Rows from block 7, named by matrix and row number. Rows with one number belong to one channel. Each number is 128 + 32 x the weight over the matrix's rms, rounded and kept within 0 to 255. All counts start at 0. Numbers have three digits each.
# convs0: first 3x3 conv, stride 2 (model.blocks.7.convs.0.weight, 256x128x3x3), inputs 110-127, a 3x3 kernel for each
# convs1: second 3x3 conv (model.blocks.7.convs.1.weight, 256x256x3x3, transposed), outputs 110-131, a 3x3 kernel for each
convs0.216:158176137151118110118137116123097100119202095149139133171124119117136172157110102118121137140155146113083123151125143077109112099111103094142122106133124081149091110054071059049065077039058177152158170121139120114128122105117168149134168154165095160125139168157082142151113165196103139165140175147130125084104127116141118093137147138116116170085084102083122102069077137126123110132198145063113079114131107125134120166148187112120099156113166140107095150166146172174135141149145075122113
convs0.217:116119133118131087117117088233142069152154130128164136131157147135149121154107129119134149126133158134161179126117146055071031084069124109098117158086139107106131140097089116122106137150153171150178152175156128165148135100140171191198115129116131088117135099107144119129124096127114133131197153168163128164138140131120096071149121131105137116109133164098068042066131101104097115081091132091086124080109124114117077120084078167148077100119135072099089124132143087127129147117133174115089
convs0.218:123115084085124106106127147136130157115118146102167159117121139123121168143153188115131113138133166169106149138148146136099113130101096120082065121107109113121151085131127096121099056088059133138140147100121142081093101099165104074139126072107136143125098146105096098154142115084083092136081081082097136071156146143116126134063129102106110087136158188124149135105108069143153172100120141118117157126139129111114175158153193194179176118117133106146148147116132146137111158109126109064122
convs0.219:115175150135123166152132151173155162150146123177115123107119075148135144178166164077122136107108123138141110142127140185156126138116054133141157194131141200131171145183177143099109129120054101143133122126114080087043138133108135098099074101090160192168113120155146112135163092113198121156173119137119125115127148133133134177096050127133103170127168194146146155132119120126134159166060088175158134220205204096113086115146088129116088199159110186133123161175213088123175137106121124134117
convs0.220:154137116107102044115109081195157116156212124140224145072096159068107173037133142152115109129104117115130155122087074045130113132059141136165148094174149047103139121134101110094111142148125140139121154117124097070055166181240124117090130097136169103114183127126130157142163134161162136140132131068121135112109150122123076057082128110131137135127110129119075150091037052088109117077097104080141142127112140184209132106134093142105193164170172165165156124116064154129129074117126077130122
convs0.221:129099137060111124094104101152154181098130104172129117143122146176136166131143083139104098155132126119152141149091143109131116146125131136175118149127114187134108106110130119106129146130125113139097105108154105126169084110131137114114081094093170186170146141172095116131112077137166116110151125146079098124123123113136149158100140156137147129118156131144188158087124169163159099131174111126130126100182139137197112125115089149087105171081062199136112183183141074067078124123129169144150
convs0.222:111106101121091088144158100096130163105137133095051127090125120059119155126105109144158155127152143085114108101038085095077107147183150151115082094103145110212097100130104199181147176198095146085126120105067121091131157174169120136097173176143138139196094097126156153176153138160107096107090110046127129128128151143143149153100074110115136134137101142070067070136149092139152141092099080113105124176198148097148199114115183142103189117125147106158140063086146135068082129147099111052044
convs0.223:111155160119149130128177147132088146100094176077133152154149078146100120110183069185149120111128103097112107201183164160126114185196155140084063178157055188160097135086135106107125093084110156146196177128153177052226053078088099097138116131093157068069147120120141119122080080135110128114133150141154132181163129157142140103143117098123126094087110158117076087145088142032067131129148138133153152111178139099145091107139119121080108121181178145145133127119096129132167134127093127119082
convs0.224:137167169092091106117087101132146144148156140113162121132138130156117160077168072110121131118153132182172149102107082083117082055071105117057077139103060177174126117097093121089095149126085135166117106081131121108160085106131090147075123143167162133134211157143162176172185216212125136102165109118109119096087118052140139078123133146127122139077086086089130098073132160148135141078124130136154160118157135203156132099131133105107146146133109140128116119067100166175148133143124090122120
convs0.225:142147107105153098095137124093139161175124155165133088137176084120149152098099134106135171155112122151108113165112091065130143084111103147139173070098092111146109127105157098101137109105105150077133127116166111105127113059121146134072148181177096120207101138138162152103193173097140170152160184188108132138107112139113127137135127197151129182144101146152093121203120068172131108143155139082118080086095135153146122171171120122131067136125128133091130152087147138137128102162145077130123
convs0.226:132146125149126118093144123170101149155138129138130102113124145149112138059121062156153176104082141093086114161186193097141141072055077145149118204166173135141135078048030100114054118111131134130125119157133066095141104168176183154192120193173114180153169156146169188124100158148058094102070161167151133117177161170104150125097061109100107090080101085187165178147179196091108080151131156152120097125125101201142189190194128165152152149127100159131111164139127164122137076132088105130191
convs0.227:121081096136117112121119117197150067087109143093109143093125124117126128167137082102088111092094130085150118142135122149080101151153139148148191099126160077111157150145174161181162096087163123080096098091116163097156102118124148113156136120113141125114134111082095139130158146091143113125157175164135106122156102104127104090088097083111062135095112158119119142126083120134098149162166138081148104077142094110133133121104155135158103144150144101104106143130109093141170076130165076122158
convs0.228:137123108093103116117099093146149120147123133160142143181116174112094075077121081106134130116079121087072115181237166138159157106185125068100124115128083099159095140106127087155084150176164125159118131176140136150149137168137130143141138108101217227137123160113123152155093093088136124128124113106129120167098174146128146144101110103104111136147154110106190136132118136131168113123138146102155165119134127116151106086140180142072076125153115105119117128100134183230161147136179125146082
convs0.229:122129142141119072103093067105196216074135143085112113093128101119102118092138079113127147116118151109146123170103116100125162066100062132153159134108143110106063164150147161186122177193147167143187111147111145158160124131106138139145042095117226219225114134124093106081130105137123113113105095068091087104124096126117126155090119133121147125194186172144109131100138110098134149085113150119107172112105155098152225099117114156133151144145150125130142142161195151211191070101133070091116
convs0.230:195142133153075079115113064108104059098102058145081080133213121130151123136136163114143107159133142093152156107117105051081060180076037109059071147152101171101127120101047083037057103075044120123111097091110179116117128101144125113151134157109159121098072096083098083078121142110143118111109147126133134134143144143153118101127127118095104065113083088106134103113134145113117119123124095137158140130147182115122153158124122141151129061107096156140161119136185076074085124098130133106131
convs0.231:205132141159118103155143091069075100129095103089099099126116138091165070063171134183164197144148120115102145160182194125132149153158158116101112114114095149113076126169187096114179080107143126133130127109159115153163101127111099108123113117137142157150077163129148140166145117130128126117098168141132109106166186089090124097116075121131104117146096123227193129121105136151128150123126130106107118164148120111111105125145103077122103135142176136126139185126152184181136156145129081081111
convs0.232:170184115132159111111100100092132076138114138097092159094090101097124098109097115081120101124150111107078086163108133157124105103120123189109149159135091132128103117135089105082096088129127113103122113147090160125155152138160083121115108138168116119125127105107122115123173191147130189188134075118152126122143169142122073105153139086130108114107145140175133113144107139146124103122133129153192148117161154153171098119103123140153125171188209082154171101100141145131132156157182163130175
convs0.233:126108099124084074145112137170130179099153136134170134106136129142123141108175135116151163098119128091109123147148177139167191189114153130080071125110110093088054101128158133150158143158129128115106135153152132153157097114097092090123096131048117130203181201203125130176160139135145111096160130119100102110174098112121151135150117106082094122110114121094097115164077140113170158099067118101098125111098133178130094165129151175148124163122108121137123153137206155127124119114128106068057
convs0.234:163122061117095052096101113150202145184104171171167201140151129093083141128167195144117156186132139169173173107088100134125105118072107067101120112091096135108093188175171082099138055076160147133128143174135066121116172156149131116162219159121129095122134048134147098122214198138128126132104153112144095131167119133148143166087125156139119153116122151203188147174144120143153153078065133105102093104117095123133166092143168136114133134096138100114105113091102140084093089077080109091105
convs0.235:153159114119111102123098087122151137159166097134143123129084114104109070133155115143092126130130133076078111138107117198124140130115093117124117115128140130178179117160181104124128102104144131146130133167105129138162045123116130102125079156147125141126087103118133120117145136144076123102093097115124141121123125130130141116101086105074085120090117135149125134104120114138109120122118176093153169050134144107171188104192163126167163097115065100129051093065075082100098090108118097128139
convs0.236:148134153131154106141176135133104074139111097137115154086096106075088080145126123142160160134121166117160113154113126106103115080108063113131125112123137125125092080079064131081054127135138146139143146130116143080098219165129144115122165096109136193139155108156160147157159152189147173190101090109076125120078124107098129142134170146130110116104143196071064123066041129060101105115098117128116112137135124147105167126123134184127119100063103120129157096091119093112139109111146110096128
convs0.237:139089092135121088155084087031097160105063112087093081134151146163114127130125093132149164113175095120157138144121153174159180161148147099139115108070130109117123082124140120136198166244210096092116094111137054146142155132118124106106188128174091127128085161105113110074151111117150093083141091074127148148147147150151094142160167156130133136096073084158124134114149117063127145101154154131115158111076099103107160107144115115190125124121115150154186146140184172100107170105134083129121
convs0.238:123143151140140194094108132162135148128101074149124067128126070146103126155159140123107140126103117118134071134136109081144125177101071122092146127121102177184147110127140152133083162176185112079068109100043103082074191141139135130162133149137134150155116113118153106103098125168135152159141139134123146105133166112145172160160127072121133112100133080156165160160138151138170156114100120130122160122143130083121074125142149134122138177153169168142128167135184071114133064087121055150172
convs0.239:131142089152147102146151124144108102123116107106130121165143114170155083122140105131064113130117168152147163082088150063085102040085113106115153127086125135112154221188100114152096126134114138148163117133120117133154111118145148147146155173131140113131155101101092109044158152134157110137154121170160172125136184140119149117162149177132121127148101079118140081100122081104125091119116141174114141189156173146158165139169133113128158164137162160116101073079101128083104118123100138148129
convs0.240:061066101114109113110126137209164122159132146111106112138119117086124141153145154162140120110163145124199225113170120177182169119108157126131135149125157180123139130142160127109152095090096113073151126095094068101070195168146112114099182155134192110084101120063142133098094111114132078134101118124104124183120094144152151177132127121126088174116096112134139113090105138122111125127106127121105115098118134128114134117131179151117180101113100134111111066081066109141104106120126111132138
convs0.241:135090039123132093107121038121121141091138089121097139198151162123149078119184145097115134121115159092087142112108109100116127117109095087123156139112120138085152103125092131156196171190255127109094108100174097137131167158177186142117114091154118141123124101145116128057130167132110146117136143123127089124107107093119114112107116118149137156147138201143143097116118137116087086098095105100120163170126163174159164179100129157150123122146121130135097124159131106075152097084131088067078
convs0.242:070095140095131179159194194095139164097108092136077107138133162116158113167166151145122142147105135123129124125194187120133116062149131149107129136116110138141137157177167099128117117079115149165130125149137117122185052063120152134104200209111147159170151140109137120095094153165160162182117172186139126149149121123176183134134089132103100077164192128131133151139130159086087145142121120128121139114143174158160151213122209162158103169130062197147102139110119122157136099131141103148160
convs0.243:091109119167156167110152162140151137116084122133112101105131109152155101163161085152145129101161176125126145100073125143164119155166129187197178133152150097129096123105188101102173106097151099107118083087139082082108182115160150123158118075124092145126092077166126134133122114125119138135137163121121131101130142161137111125125117127080108104118127109134149136114105152125101114109159124092124137082109142124094099131121129092113149192126137134097156166139191167162206124186155100123124
convs0.244:113134108103130107146123154120135142090130125143184137173139078136105144129168173143092097178150146123140161179201128119107128138094114122120154138052104103125141116121094097097113082124176116137157107156180108072090114140136119144144184153181152170127117112103182182162139138116116101121138146132145104138131110137132169124126121120117122079087137088156104154151113126120122162142132110126144104135119151096078090177102136133101111096164186091129174141129068153110176103105118093065092
convs0.245:137124153133187147172140162163156144245139128149106115164187174161153119121073075117099109107161104145154079077111057058109107125166212160113087110083085070060060154131199141106145126075094104116129102131158096125169161194142067134099082041056122103135104145132112122113102091158150156134116054099105161117094112097055066081142128090176112117144094094130141076087212163183217206075077052088082096082110083130132053154087139134134097103133089124125132095140088057109088035097110071113129
convs0.246:186184162100149117120137132099089141188118117153112110105170190128161135147142106167126088146107170138087133081145206091122168100157138103093138142104130116161140135081107137105079179142121116102120102119072149105059103121135141180142125115130093082114094115089125118132125121080128097107152144133135149156139141103172128155144081120082138205037126172053089150131118141119131083141154098106107093114130086087108162091125159157105110119125131115105132127085122126125121070138118123127126
convs0.247:129096132096122146092115150066074086144185124197153105048136139075106050153083132114142143118118138134143116132143134103128162161165160162094106154161148104107100113107098108097124133118109122080123132175171141120094124067139121137089101125126098114157114115152158168132141121127123121103131135096131142122158082156118122136119095140148130166096118097130154165086122165115126182156119151084133125102068119102099100132176171181187149111085087127154104136137101133119127107096049144144091
convs0.248:124164141104177131077155100105139056178161102125166120114118133116134135155084138124163112161103138148151139087169095125149095078112139164173158130160147143145137103150140111100121096104099067110109057105133085075061133097118126124118107123148141100131148134148148109127154191205132137168102180151120112126118141132171119109111108119145127112143122136098132102132134140120148104102113109146132176180172153142141129094118117123113119078137081093079150099111113107093092120110112097114088
convs0.249:061108116160152105161170152171176093147152094207174108167147112158168187140159165120105134123118138107077102115164114063097104150163154122102056146109115156130108100063072118178130154127125131110145128107091113104068157096127074089098095115096136136132137095137147184122092154098165136101153164153106115116127172149116135145121153128120119142130134164099135069129128107092147112126144141115128100193099106149111068139099115075122087157127163096145093089101130176162121123119101120169154
convs0.250:091107098121113142111105108123151164135180138101079123083112119062112056163121130165109184175140108180150175105093142109083113163129125137182128122121136151105111137120131139152093106140096062078152145138146122138171151106114098102166165198169132157172128148127151146130103095166134110228158113189129115131118163174155190191154137100140111115172141115137093163170149115105088191128172128102129167102132162152123115182146125174228123101119145107101143090098111077086119108132149095124131
convs0.251:160200178141151155132153106134123118141123079119107139108145105101111147114176195073087101180126137162106133134105118143084116112154157169144105166159155179188126176160143073086154075095160095133143135105113139091147114120109099152142109111115102113114082096123111127103151139149108174142132233178165142078173134111113116113113100159130145150114133160096107093135130160124143104120137124177155113191182113113131149106141115113160123135155163106169141082167105069103145108098141082097113
convs0.252:087082078096108074115124068119054101182127104184145118130124103097102126124119082128145179135119147122130162157138146100064077123154113164169122163149134132106094115115144094102121146159191098082108130124125118127141068054075112117076095150122137111165140187137088100128104100126126127080134121116105179136124112149141103143168190146143123132134135139097095120103097099088145135167207174098165142141178137139152085110136111115109169144083143107084123075108144189196121175182124152083118
convs0.253:104132119133102111135121156139102136104141091123098097136137145113136165128111117147139167131157142154095185153159117094142112110201169121119157116093149121117137113115103139126149110129125149098115116101126097124118137176129128132133093154134149144166081103200184243252102151134120116145121136156109113127108138111196203144137112152132157205093121131120150129081142255133176148101126161106102112090118126200204153127107095098096095099134135121154124112095090159144159062061118116090095
convs1.216:174162111158141090117145128141189167124133188106106087119108115160147162138142107115166136132134119083087132133082127058010159107083140158094077132114147140150154050048118054063120077082144105117135113073132127068095112068119101094074088077098181211108138235126140214148161101123159093132191166110134161116110164114137166155083158194153183179074076085099035090233164178199160185255187096174117100117149175184180122122114173095079121197131128108111054141106062156126169129044134142065116041056102115121072102183116124111131145157152140154133209215191159143174174145164129135122103128126133108111
convs1.217:159171147110098080107071090148163148164153084174135082093042032139108082101148112096124138140108099160100097128096116117109134164169105085132099133107144082167161107116124116168156037154129132119129081163151129163119175135119114103051101092063130153083136067075108106058128124050147098091188137089114109116132094112157116138173200156182160116217119114123096084125129125179140146132105077119115073146130095181131116135180086060107090073112117138162147142144082132168122107097107144058132102087112137131122110103140123146089128158088092127110127108118148129152155178145119094128099089122125146078
convs1.218:108100100147067070176144136238153112158121132184133082153120126119113128117143124146204164123135112123138116136178101135110137142112159139115134141105146153141196119097078102150147110139099164152122143111108150105085141115136137082098130152113095104128104112125139137101143150132158138181147137156136129142155120126146095130111097080141064106163063102128156142083136177119147120130102084114097107172131148196110108146088084135146146130149116107110137118159199145104110161109096174153161149128115168168132136175158113132095160140102123146127083093114157146151115142161160180224196121151169155123
convs1.219:165156117115146180112123124122101142130159133170185174155141110139139139147179148154191072131143129123140123120161136091099111115148136164156117146125105087080117124158161077081147155143108172096089107137083154096097091164120099113112080114065086146189105103125103115197134097143238183165228240215094103147112187141063109109146108094144075110092099133098099089091113108137109106098115112142122123097075109125177145095094092167112145118085053121165081106113131160124133105051057159138130138146135111138130082089150105146098147133145152109112140105090120126121069063072091088131138052062179149153
convs1.220:160148144168189104177108117150153148186144172155120138130130132166168159142139139139113141145137090107114147124107134089124122111116171093123170154142125178163194123143181159139148148105099092133255174165100119239014101129091129105132129114138121101138139118166141155157148125185157138177101100129154075117225124064190183128181170113119139097170090132114108144117129088106158120111082089104140147101116091211183148137157131136147142141176223128140114121121099110144110058163138091124102136155154104155096143109096105131111133120074208154130103150188141110167171172218119137116115106133141130156
convs1.221:089132154093128115107082085083105100087130117092116148108118145111145100099116136169191149104130169128159131155090140085106144116148126109143120175126114142110107129130088190118099123172137180148173095126170116083112144100124098139098118098093137084138156134172141069104051141194104148151078113120149124157146130130118144134086109106143123123134157159148119148124105125088108110104106122099122133145103155086098173089088118121074062145166144121119110135133087123139137091209145075172184139094155110132139153165132151162156134162122118140097119119167105121069086087090115145157149133136127157139
convs1.222:111127101115164154137145160135136106089138100079107107100061085113091126158150112148148060091129099120113093043159110184147106131079091119172088108125122108100094173147111108156149100073067039108091094161069112123095089144119164129128123184125094159100081121088066096106105116112108083068093096128140119117127094096136119087096125082218170142189169145141151180113129145090137105126120127136108095135130156078091072138090124152127135144098076128134090143185174136102124153087103080118139134119152123113144124162211160165098110137089131118121082076126106111112076054093155151126128146085136165133
convs1.223:165115102160092086098105131150133189114125118100156154158123157108143147086133107110134122145159105146201068139086111155105085068130095120103127086089118116145152094149175078092133118071091159144149161140094197111135060096098098095156085115126120182114146250157161196189101092145109126121127131131138135124119092077115118134091139175065117239097128121134150223134134120108082105140130113145178158121150108110126164172132186111110136120088091158190160112157154174112155220078175241077115135152125116127143122125135069122149117113116154100119180149130152099134132126098127162117075128144129121137
convs1.224:133179115094123063112091061074124117076139166095085092122103133164103135158168165146113109155130108104175121124121097141071067128140119134129074083110113129151135153161137161107148087131116127074096137105080113200200100067106074109091108109086169139120195164143164176134106124163117097081125074117167115106158156132152190201173165144158185168190210141118076121143165153150145187170109147086131125110125124125160171140150191196158126090116168140106133191135172080113110113138078093109147064120097084130088082183125118108119133130121148139127143151163172150106141158131171145135131118143136176141
convs1.225:129187180112122142114169153122100133170134157183140125159129115129115178167130143124112113121161153140162123108093126156085077145088063096117117142132128098179176159143111124173183073158164112076133138165116195179192103074073138145100185155152164136214109114159098084156092142150096082088130109104157150044119085136175106156082154122146178145134182117129122141139131118102088104150113125133116085108133113093110195193148165131093144106131169138109083119161096097118136087085132186029177104098124106151155162165149119149118143098109122134109132111076146114130137188177098140111143157214145167200
convs1.226:169182169157162137180122079130147129135167121146111080105114143131143152085147119188115112088136145097150171118112126117070196204164096064074116152086150098103097162123115160175112078147135097117179124160162164161055113149107118132057124112098065090118105144094040084092165181129088049098117086104188142089078091130065094156161207162166084131190115114152117111140151142097109180205170139138150107099134132101135136134122179136160171126141231129092092162136139091146112098104113141120179107143142072141109203230173082124147144137129167163119118112110158137111165155090103122116127096145113131216
convs1.227:135129120149132158117106111131172181143134135104130119084077100172153112114133087134100132169112106142106142172136103132095067091120141121182135134120128098134126109135099108128108148122120087118049058131112113072134164136130122131149094099132084137128096128142128126121099104143121103104100136134088142103089094121180081093135163204183145157160100104093145187110139118097107062102160103099140127124121092197184190125132061108096085106101145151134177129091117145130171126101094073116110109102141132084176118118139133126109149076084116096096157148136120151187094126139103098121132146128125116136
convs1.228:158132152101089070134147150137076134196131139142149176141081108164119041106105061143159164132098101122144085138144137182152111130150134066092109106082118146124129093127095159083063106130088145136190120103131094116123223179193141095134129102126118104117133102104122110099148110106132091116108126122093077095121101153074106130143124112179149118097152138130143185153143187152172121108148160116091091094097146159146113105125137103110154119209204095113123130133135105107093089131100083207070109122133098123090128115123115119160137151150152090140125106091140121088181115126081117101109100139129094176
convs1.229:179175151139117092101095131137173115183085166148112132088078118110118175149124111099080090123170170108132123123128118110128094042125108065075109112100099177130154145131163137130078140159114134144092190152186156114155094153203130176154152183188064096113087119103107120108160164182146170183082081123123107112132097112137157139136121169150077098129095150126159127056095091123112073105096091110137101100165112118110178125145141084130114186108157116178143130136155107071127195112139188163166121121127114092099099084119075111123098113116126137102124130154094084138150114158148131151096188112088151137
convs1.230:101115113178136082129161194116160166183190145154157141151099174133119120174145105112112094120155133124173113137143178109110085109129158163157115140092054164133136142164135016052121069095101145194083125098105144091098021043096093103080131136174120186105109177079119133132087064129149092103227176156146239206155164203182141163116139125180190146118061114134155124140144144102092099091128129106135120078082096129116199130120169120081177117114137160156155121100134140146163121056171102045102043019096116064044129194171136150134082136146109114145127143105126121136115137142074074120078134155133102110
convs1.231:084107108074113131123112102152089127129122150122102128182171154106144154121152131117164120152182137114102119149055056096064117111188208162134180097110096083137140164095107242142135208213144106126078082124116053105155125133099128156114128091088113132122075122127127146121118176146134195169130128162098127111149114144169137135168197126205131113141128122136116114148133138172141124147150105145132124116163132130172163153124064133117111126087061093137113135162111120122145101176162116183181124049119142117143167159156144146117113176096171178151125124138116136134089131100186198211131094070133087133
convs1.232:101095046101106084157143084124127085071077079142097101121118101128165092171102136048101068149109096099131130152103082069193178139175126170196093150103143137147127144153118070090157057078126197154154146150138144047118161113140136074117109051109141176135115169135084131147094065088065100070075097126139092105093117133162121149168141131170141065103140147196150143117126092133115131165110127112111122126112100142116143154167175144196181143110133082060173108127112107115102173116117129170130142130174171075148095101146137179138098071095109093094117103168107126146161162173067078140117134131111105123
convs1.233:125123078120130098136159123153141153146136106071092117111092142170116137169177127107088100117062097110147131178110135128114211128157172099138146118157145151140109112097038150192091158155125152115107117100137077110132125093116150120121148136153105141128116152115093146148122181151118154123060112160085085105137095144140060143112087111138094110163131077135144102179159147121120111118071091135126133111138092142134139188140125164083116172124143086123109142188154195105159190161164154147184123109064138124147095081104065096124131094112148107115118133102152129171135144156132160189155145078167148136
convs1.234:126138108099151107060094100110086144162129162160165204117099105082153173080133176116079151128096143088107172137138095142108083106085097126124140100044070128059087167234140158208197126144154136154196121190174186151166173130078132095074183087090097145162111130168090125165117173179128136139112141156192101093100115119133098131132194142169140074123164098143174138105143172109132085118134098158111114151147151159147129054132077097119134117081081180077078141135078107113175121156166128157167142160156097129146124145159089097109152116100105096106100096119115135153200181231123135156139094121157122138
convs1.235:138140091103092139143141144145123106114085091159130153069129095133102113122137177099134145121149150045095145169209109173149091185093106146164092103131099145122106112142139059109091135129130131126127153180107079103084193146153136096132039024103108119142086088127135126147170100123097100118082070052081095152075085160106095133167124103186094095139098132089153146094162149100072132152143123122118097149113087130148124136127136155151175170108101178154115126173206178160126103163133162128163144176173097151184101099090111101087048065062074094032114127145127106135163139173111125145113131103157086083
convs1.236:104152115147156154078112120124154163134183125093129102117087142123136137112099126157105149146122104102143092099077080039098080078103120097129101097140104118125126142150110164125135117131113059053071103121094036140100138089098141126087178125092151128111162147148045080153172154113132112108155148107182112000168107087193094093138157111165132089126076067106120147182173195117167143093115158044187189129234193141135126106104153154129136129078010169101083187149090146142144126084080100137132082186165103175141119171169153117119071087103116083104074099103067114148112136161116142109095123045089125073
convs1.237:115111109182207169128140117129121136157092076155129090099059062105068099119066096054147082104115147116066117154131107110150128101154128117143069093102124116137067143128113186177168111127113120106068189116128054055084133096100100111126151139132106153148106131129065097122082112129103109132069109135130063099121091134098157117091119120119123154194199170146188147107132146091109048114132097175133095119101087112057076108074090113061113201139136144110095162150162077162139168143120181184101185091151165132161116087127148131135119153119105130125135109113096057123084117141159086117106103093082148066
convs1.238:071101075144197108164209152115124111114107156094145170071086093144124130132158150139135134101162190090111131041090174125150172210152148089102074061094118129168177109060090092114144099113098145164168132090142107111172140089151110116141093153130110082135143116101142136099115127073173129085135134110100110098141097107096082056071104079122078062145125106122094105109105145169121115096096123150105134166118106122168133134123124148115128151123172120128192153160195142170064105160120111074118121161128085145137152145101193142149124071104121101110102107123145154153142128182101129131119111090171110101
convs1.239:067056063169145154130193142149161174124120147104105127105103099116114094071106132089112101146107101143082109142074069048084151194189226110085170163114174165164155255148055255172110197197117121145187098096255091056173058124089045105127084082090159170166078131141093112144034097124133173144161217190123079100145114129126133134101115133130135122139115136105135065211208132131140095099165127139148087170138046131124143132101066114055078099067078089124082129133090088104156148133156167130189097100124106111123078104108108064112148172093112100071136122096086106155076062073177133118125138106132150125
convs1.240:179149162142105138136157190155141103120117124082109112116158202116148166128145140127163084132117156104107085110086134084095127119152166081111126095114128137204185153162121139151071107123096097103086119117086098158093085087119092102151145119116102107051153154134177116107135152200144173162130106137154125104152141119130128173097114098117096093184092101128124124122118150169171134127140122168158115175170136176109137095086093103090103150155088147150123141148164160105167134134158128170094091141107075118098101102110140113124197146100104102092132069076162107095106141133127151166150189129163139142
convs1.241:153131134195124165148136132174180143113129138081120116140131144161098106119063113182123126120177144101117149086121147089115138105163106160122110132141073091094100111130144107158179124162168129085087061092112148155162059128187111133136120092134106119088132098116049100081110128107144126128095078105144143113135118127104063078138167139120114129190093113111123153140148136138137108139077102119123141123130136115146089054103107110105120168123089136143173130126142147124130091102146123096178140133147113087105123166067156130116114129116122112096076148168083109150120111115073126150100086132130137113
convs1.242:128140091167134139145185114103122118122089114080075159139158135117119101080115150119147076125202161175134168106124173041078134168240113131136108128165153112097103161066077194094082167129075094142131043210240088111227104102086090102092090096138128111084097097064097097088149100140151115095117116096107111165119130139128114158155121157099143120179138183099148190103113173106131173123119153130142121143162146100132089109125127110095140083119149136123081130149151136137044100154116124136205136103051103118115118142110120173095131159161141122068089115100110107118124085125083123169128122169139135141
convs1.243:151126141131123166128112134100156115114091056105108059137138148127184112178154148109085130096112118043109099129131164104179132123086101142128129063075131075115102119115098118168159104137123134134189147070111137064077075127149088191080107140072193153096162211068135115040144137160143162195137111101142170154114069093076088127120096102135201140134175129143139093206141134108135105128118093113079127088094139115127093167134165169163144151179156041054059147140112188146167146140138065140132139130140114094105056098100146142144136122143154184184160170203130149183138092078077095191128137135176195150
convs1.244:115077082163133132187157174122145201108130106085103082132179100146135136157168146134131126093152126108119155152139164140104119084096131140143098095104079093118118077074117154142129155099113120165131142179127175118126081115157120130152172161158152146120151113118108119165175185090136135137154130174176174130176136132118077103067105073123091167131140114154132165097114144088103120080097087094073151090158161104119116182134117076104149104093162149127132116156108118119121103099139077119097131121155169117130188143174106159127170124141111160164151149138093109147128121117137128143176121151146152163
convs1.245:090116120139116111113125116096072103134169117122093114163162129097133122100111081110055101107118104037154230115155173095141198124172151140105134112147182143237149095101065136106041183166077142153188119082100098092169202161223214198187230128158127111122135137136120123126143176147125136161127090120059059142134158242152171222106041129136115145126144210126100129149111131107106112131119155106121134151161190097106193141196213149180098133183172143135166123141159159156100160153118144126092135127122168148165106122143130113137100131138098130130102101129081103116131096073134150122110130128111125119
convs1.246:147125119127097115145143137126131131127122138072108133131117058122118138086107124132140129125100082097162137105099148137086136115110134121088117151107109160135095099127162110135186159118141115095159100064136167130047063094107117109087150105090114100125085092149072059121126131139145140190148130151172152132092125113086117130150136120115165111129090064104079112145184112165141109143072062145141108134146142116139135125104171129137088125218071111178074113118083130157084163155096175180069116099180086105125097097139092134120162173129123192153101129107146147116141128091116107136125116103136159134
convs1.247:106158116145132127155094074134096139158134110116107076190138173220183179151255175114192137134090103181111142095129088171118087188101102178108099177139084074107081085125104089159102102118139164169212113138096120101095129078106112111150127119183099131116129138118210198130132157123117095102113143127083106151120105098099148102147147131182197189187203161108079143203103170141140109121164138168163130065106115042095134136110139134151176078132116110107080147130136158174100118170111130151097148170170120182130153180122125139087134178189100116112189108072172121142164157194124086096172163115188186112
convs1.248:127211175101120149217210139134107120087104129123113120114144192157153183171163192119133128101099116114062123149134178083071131105119165113146075086084090125145140186165136117156135122129137148096132123091163128093151093062044096068135089103141190116074171163111119132178072108136116102130187141142146129133134141104117119166111145161070154137077102104116107084098094123132118155206126148117122144147095093133185112152116152131071078078115096136070068136137146138184146107114116109059153138255182148197122118154111177134164172108114135052099120155145139130076094109052076080138116111122149178150
convs1.249:172157203093166138108157098068084120120126123163153165109153178153104144155151111166168158101124164159144077125123147146107087201122131096156164134176104115149118148201127141137192078132139129033092082091114096119093147132150146109136146142145111085067136123116171124153118156179144125138155188150194226118081117165102071157080119085102062084062019105112095130187207147145170159117148141129107114085065101155165213150138184142121072164174176116104107096107078175192135099166153125132138084105134090115118135104072076114133129117148101088119168108080144149082216169143104148122094097162134164142
convs1.250:095104061118123098096150085212218219143142154114078049130113142117076120179148130112089083121139058126156136146094037081076071076098191110124123121083144087094084182092095161129103176118091130140094056183177076080152160145165085110105079156124163170128108183135135152160140154160170148201213170193143143084162113059190135096145113146228181096178119101062099054102145154076071127164166152117122152103114162068134152093119140140126103111184211128122138175125180114117126126095116106147163118173125128149118169185135132124103189126119201179130108089123139116130077089093136106122153147144121130115
convs1.251:080085106074107155051078091072097147128163151142148088072142152113107138070073101147146101119155143062118122133115062107097074125078165171137115183158117152108149117118069105142136116172156154136119129134103161156093086131092097127065111111100092143139097104052118149118094108063154102086197198100167158171100171146091130112120155137121147142088086105171137139121125115131114115100127105091099144121093143107100147111106126151093150116065075178114137120081094136078117084190074136165117126076158127144136110138176114134142146155119118139122209159128142151128078065104068088094120116126131111107
convs1.252:148129115128061068136056125160157183166178173143153121164114138148139105150114126098107100097117104112148136147132134134150105082136138105091095077061115097121153100128115099125093081112116178122104136138156105125121079072104081091099142120088153168131129147111144124108100111134134148129140177136093088123097077120150161146128120142169149144139106134094126102116103115109082072075108118129128154122127109141108108122120180148149144116124107138140137135113169129117148164085145149094072092142133146165170124142172092108125150121100123111144120161072171155133149187182143113181097108149159142147
convs1.253:188174142153148123154146138087139075079071096137113118148176103139067139182118181143129131167144099078176153077111158167143195112182159124121145165097142122112117101181126084139112141133083128079108100043062172088108091074147126162135194234254118110090133152117124132107119104132153106136065079107088108108105112185087097105139109125090106138128169135169168168160169203125190168126111136101068119073093137127101097137100090138133128111115157155116161133137162124112103182215147122166093088112107129099084092128106105110133124170162111114140143111074163137063128115083104148128149173163116181124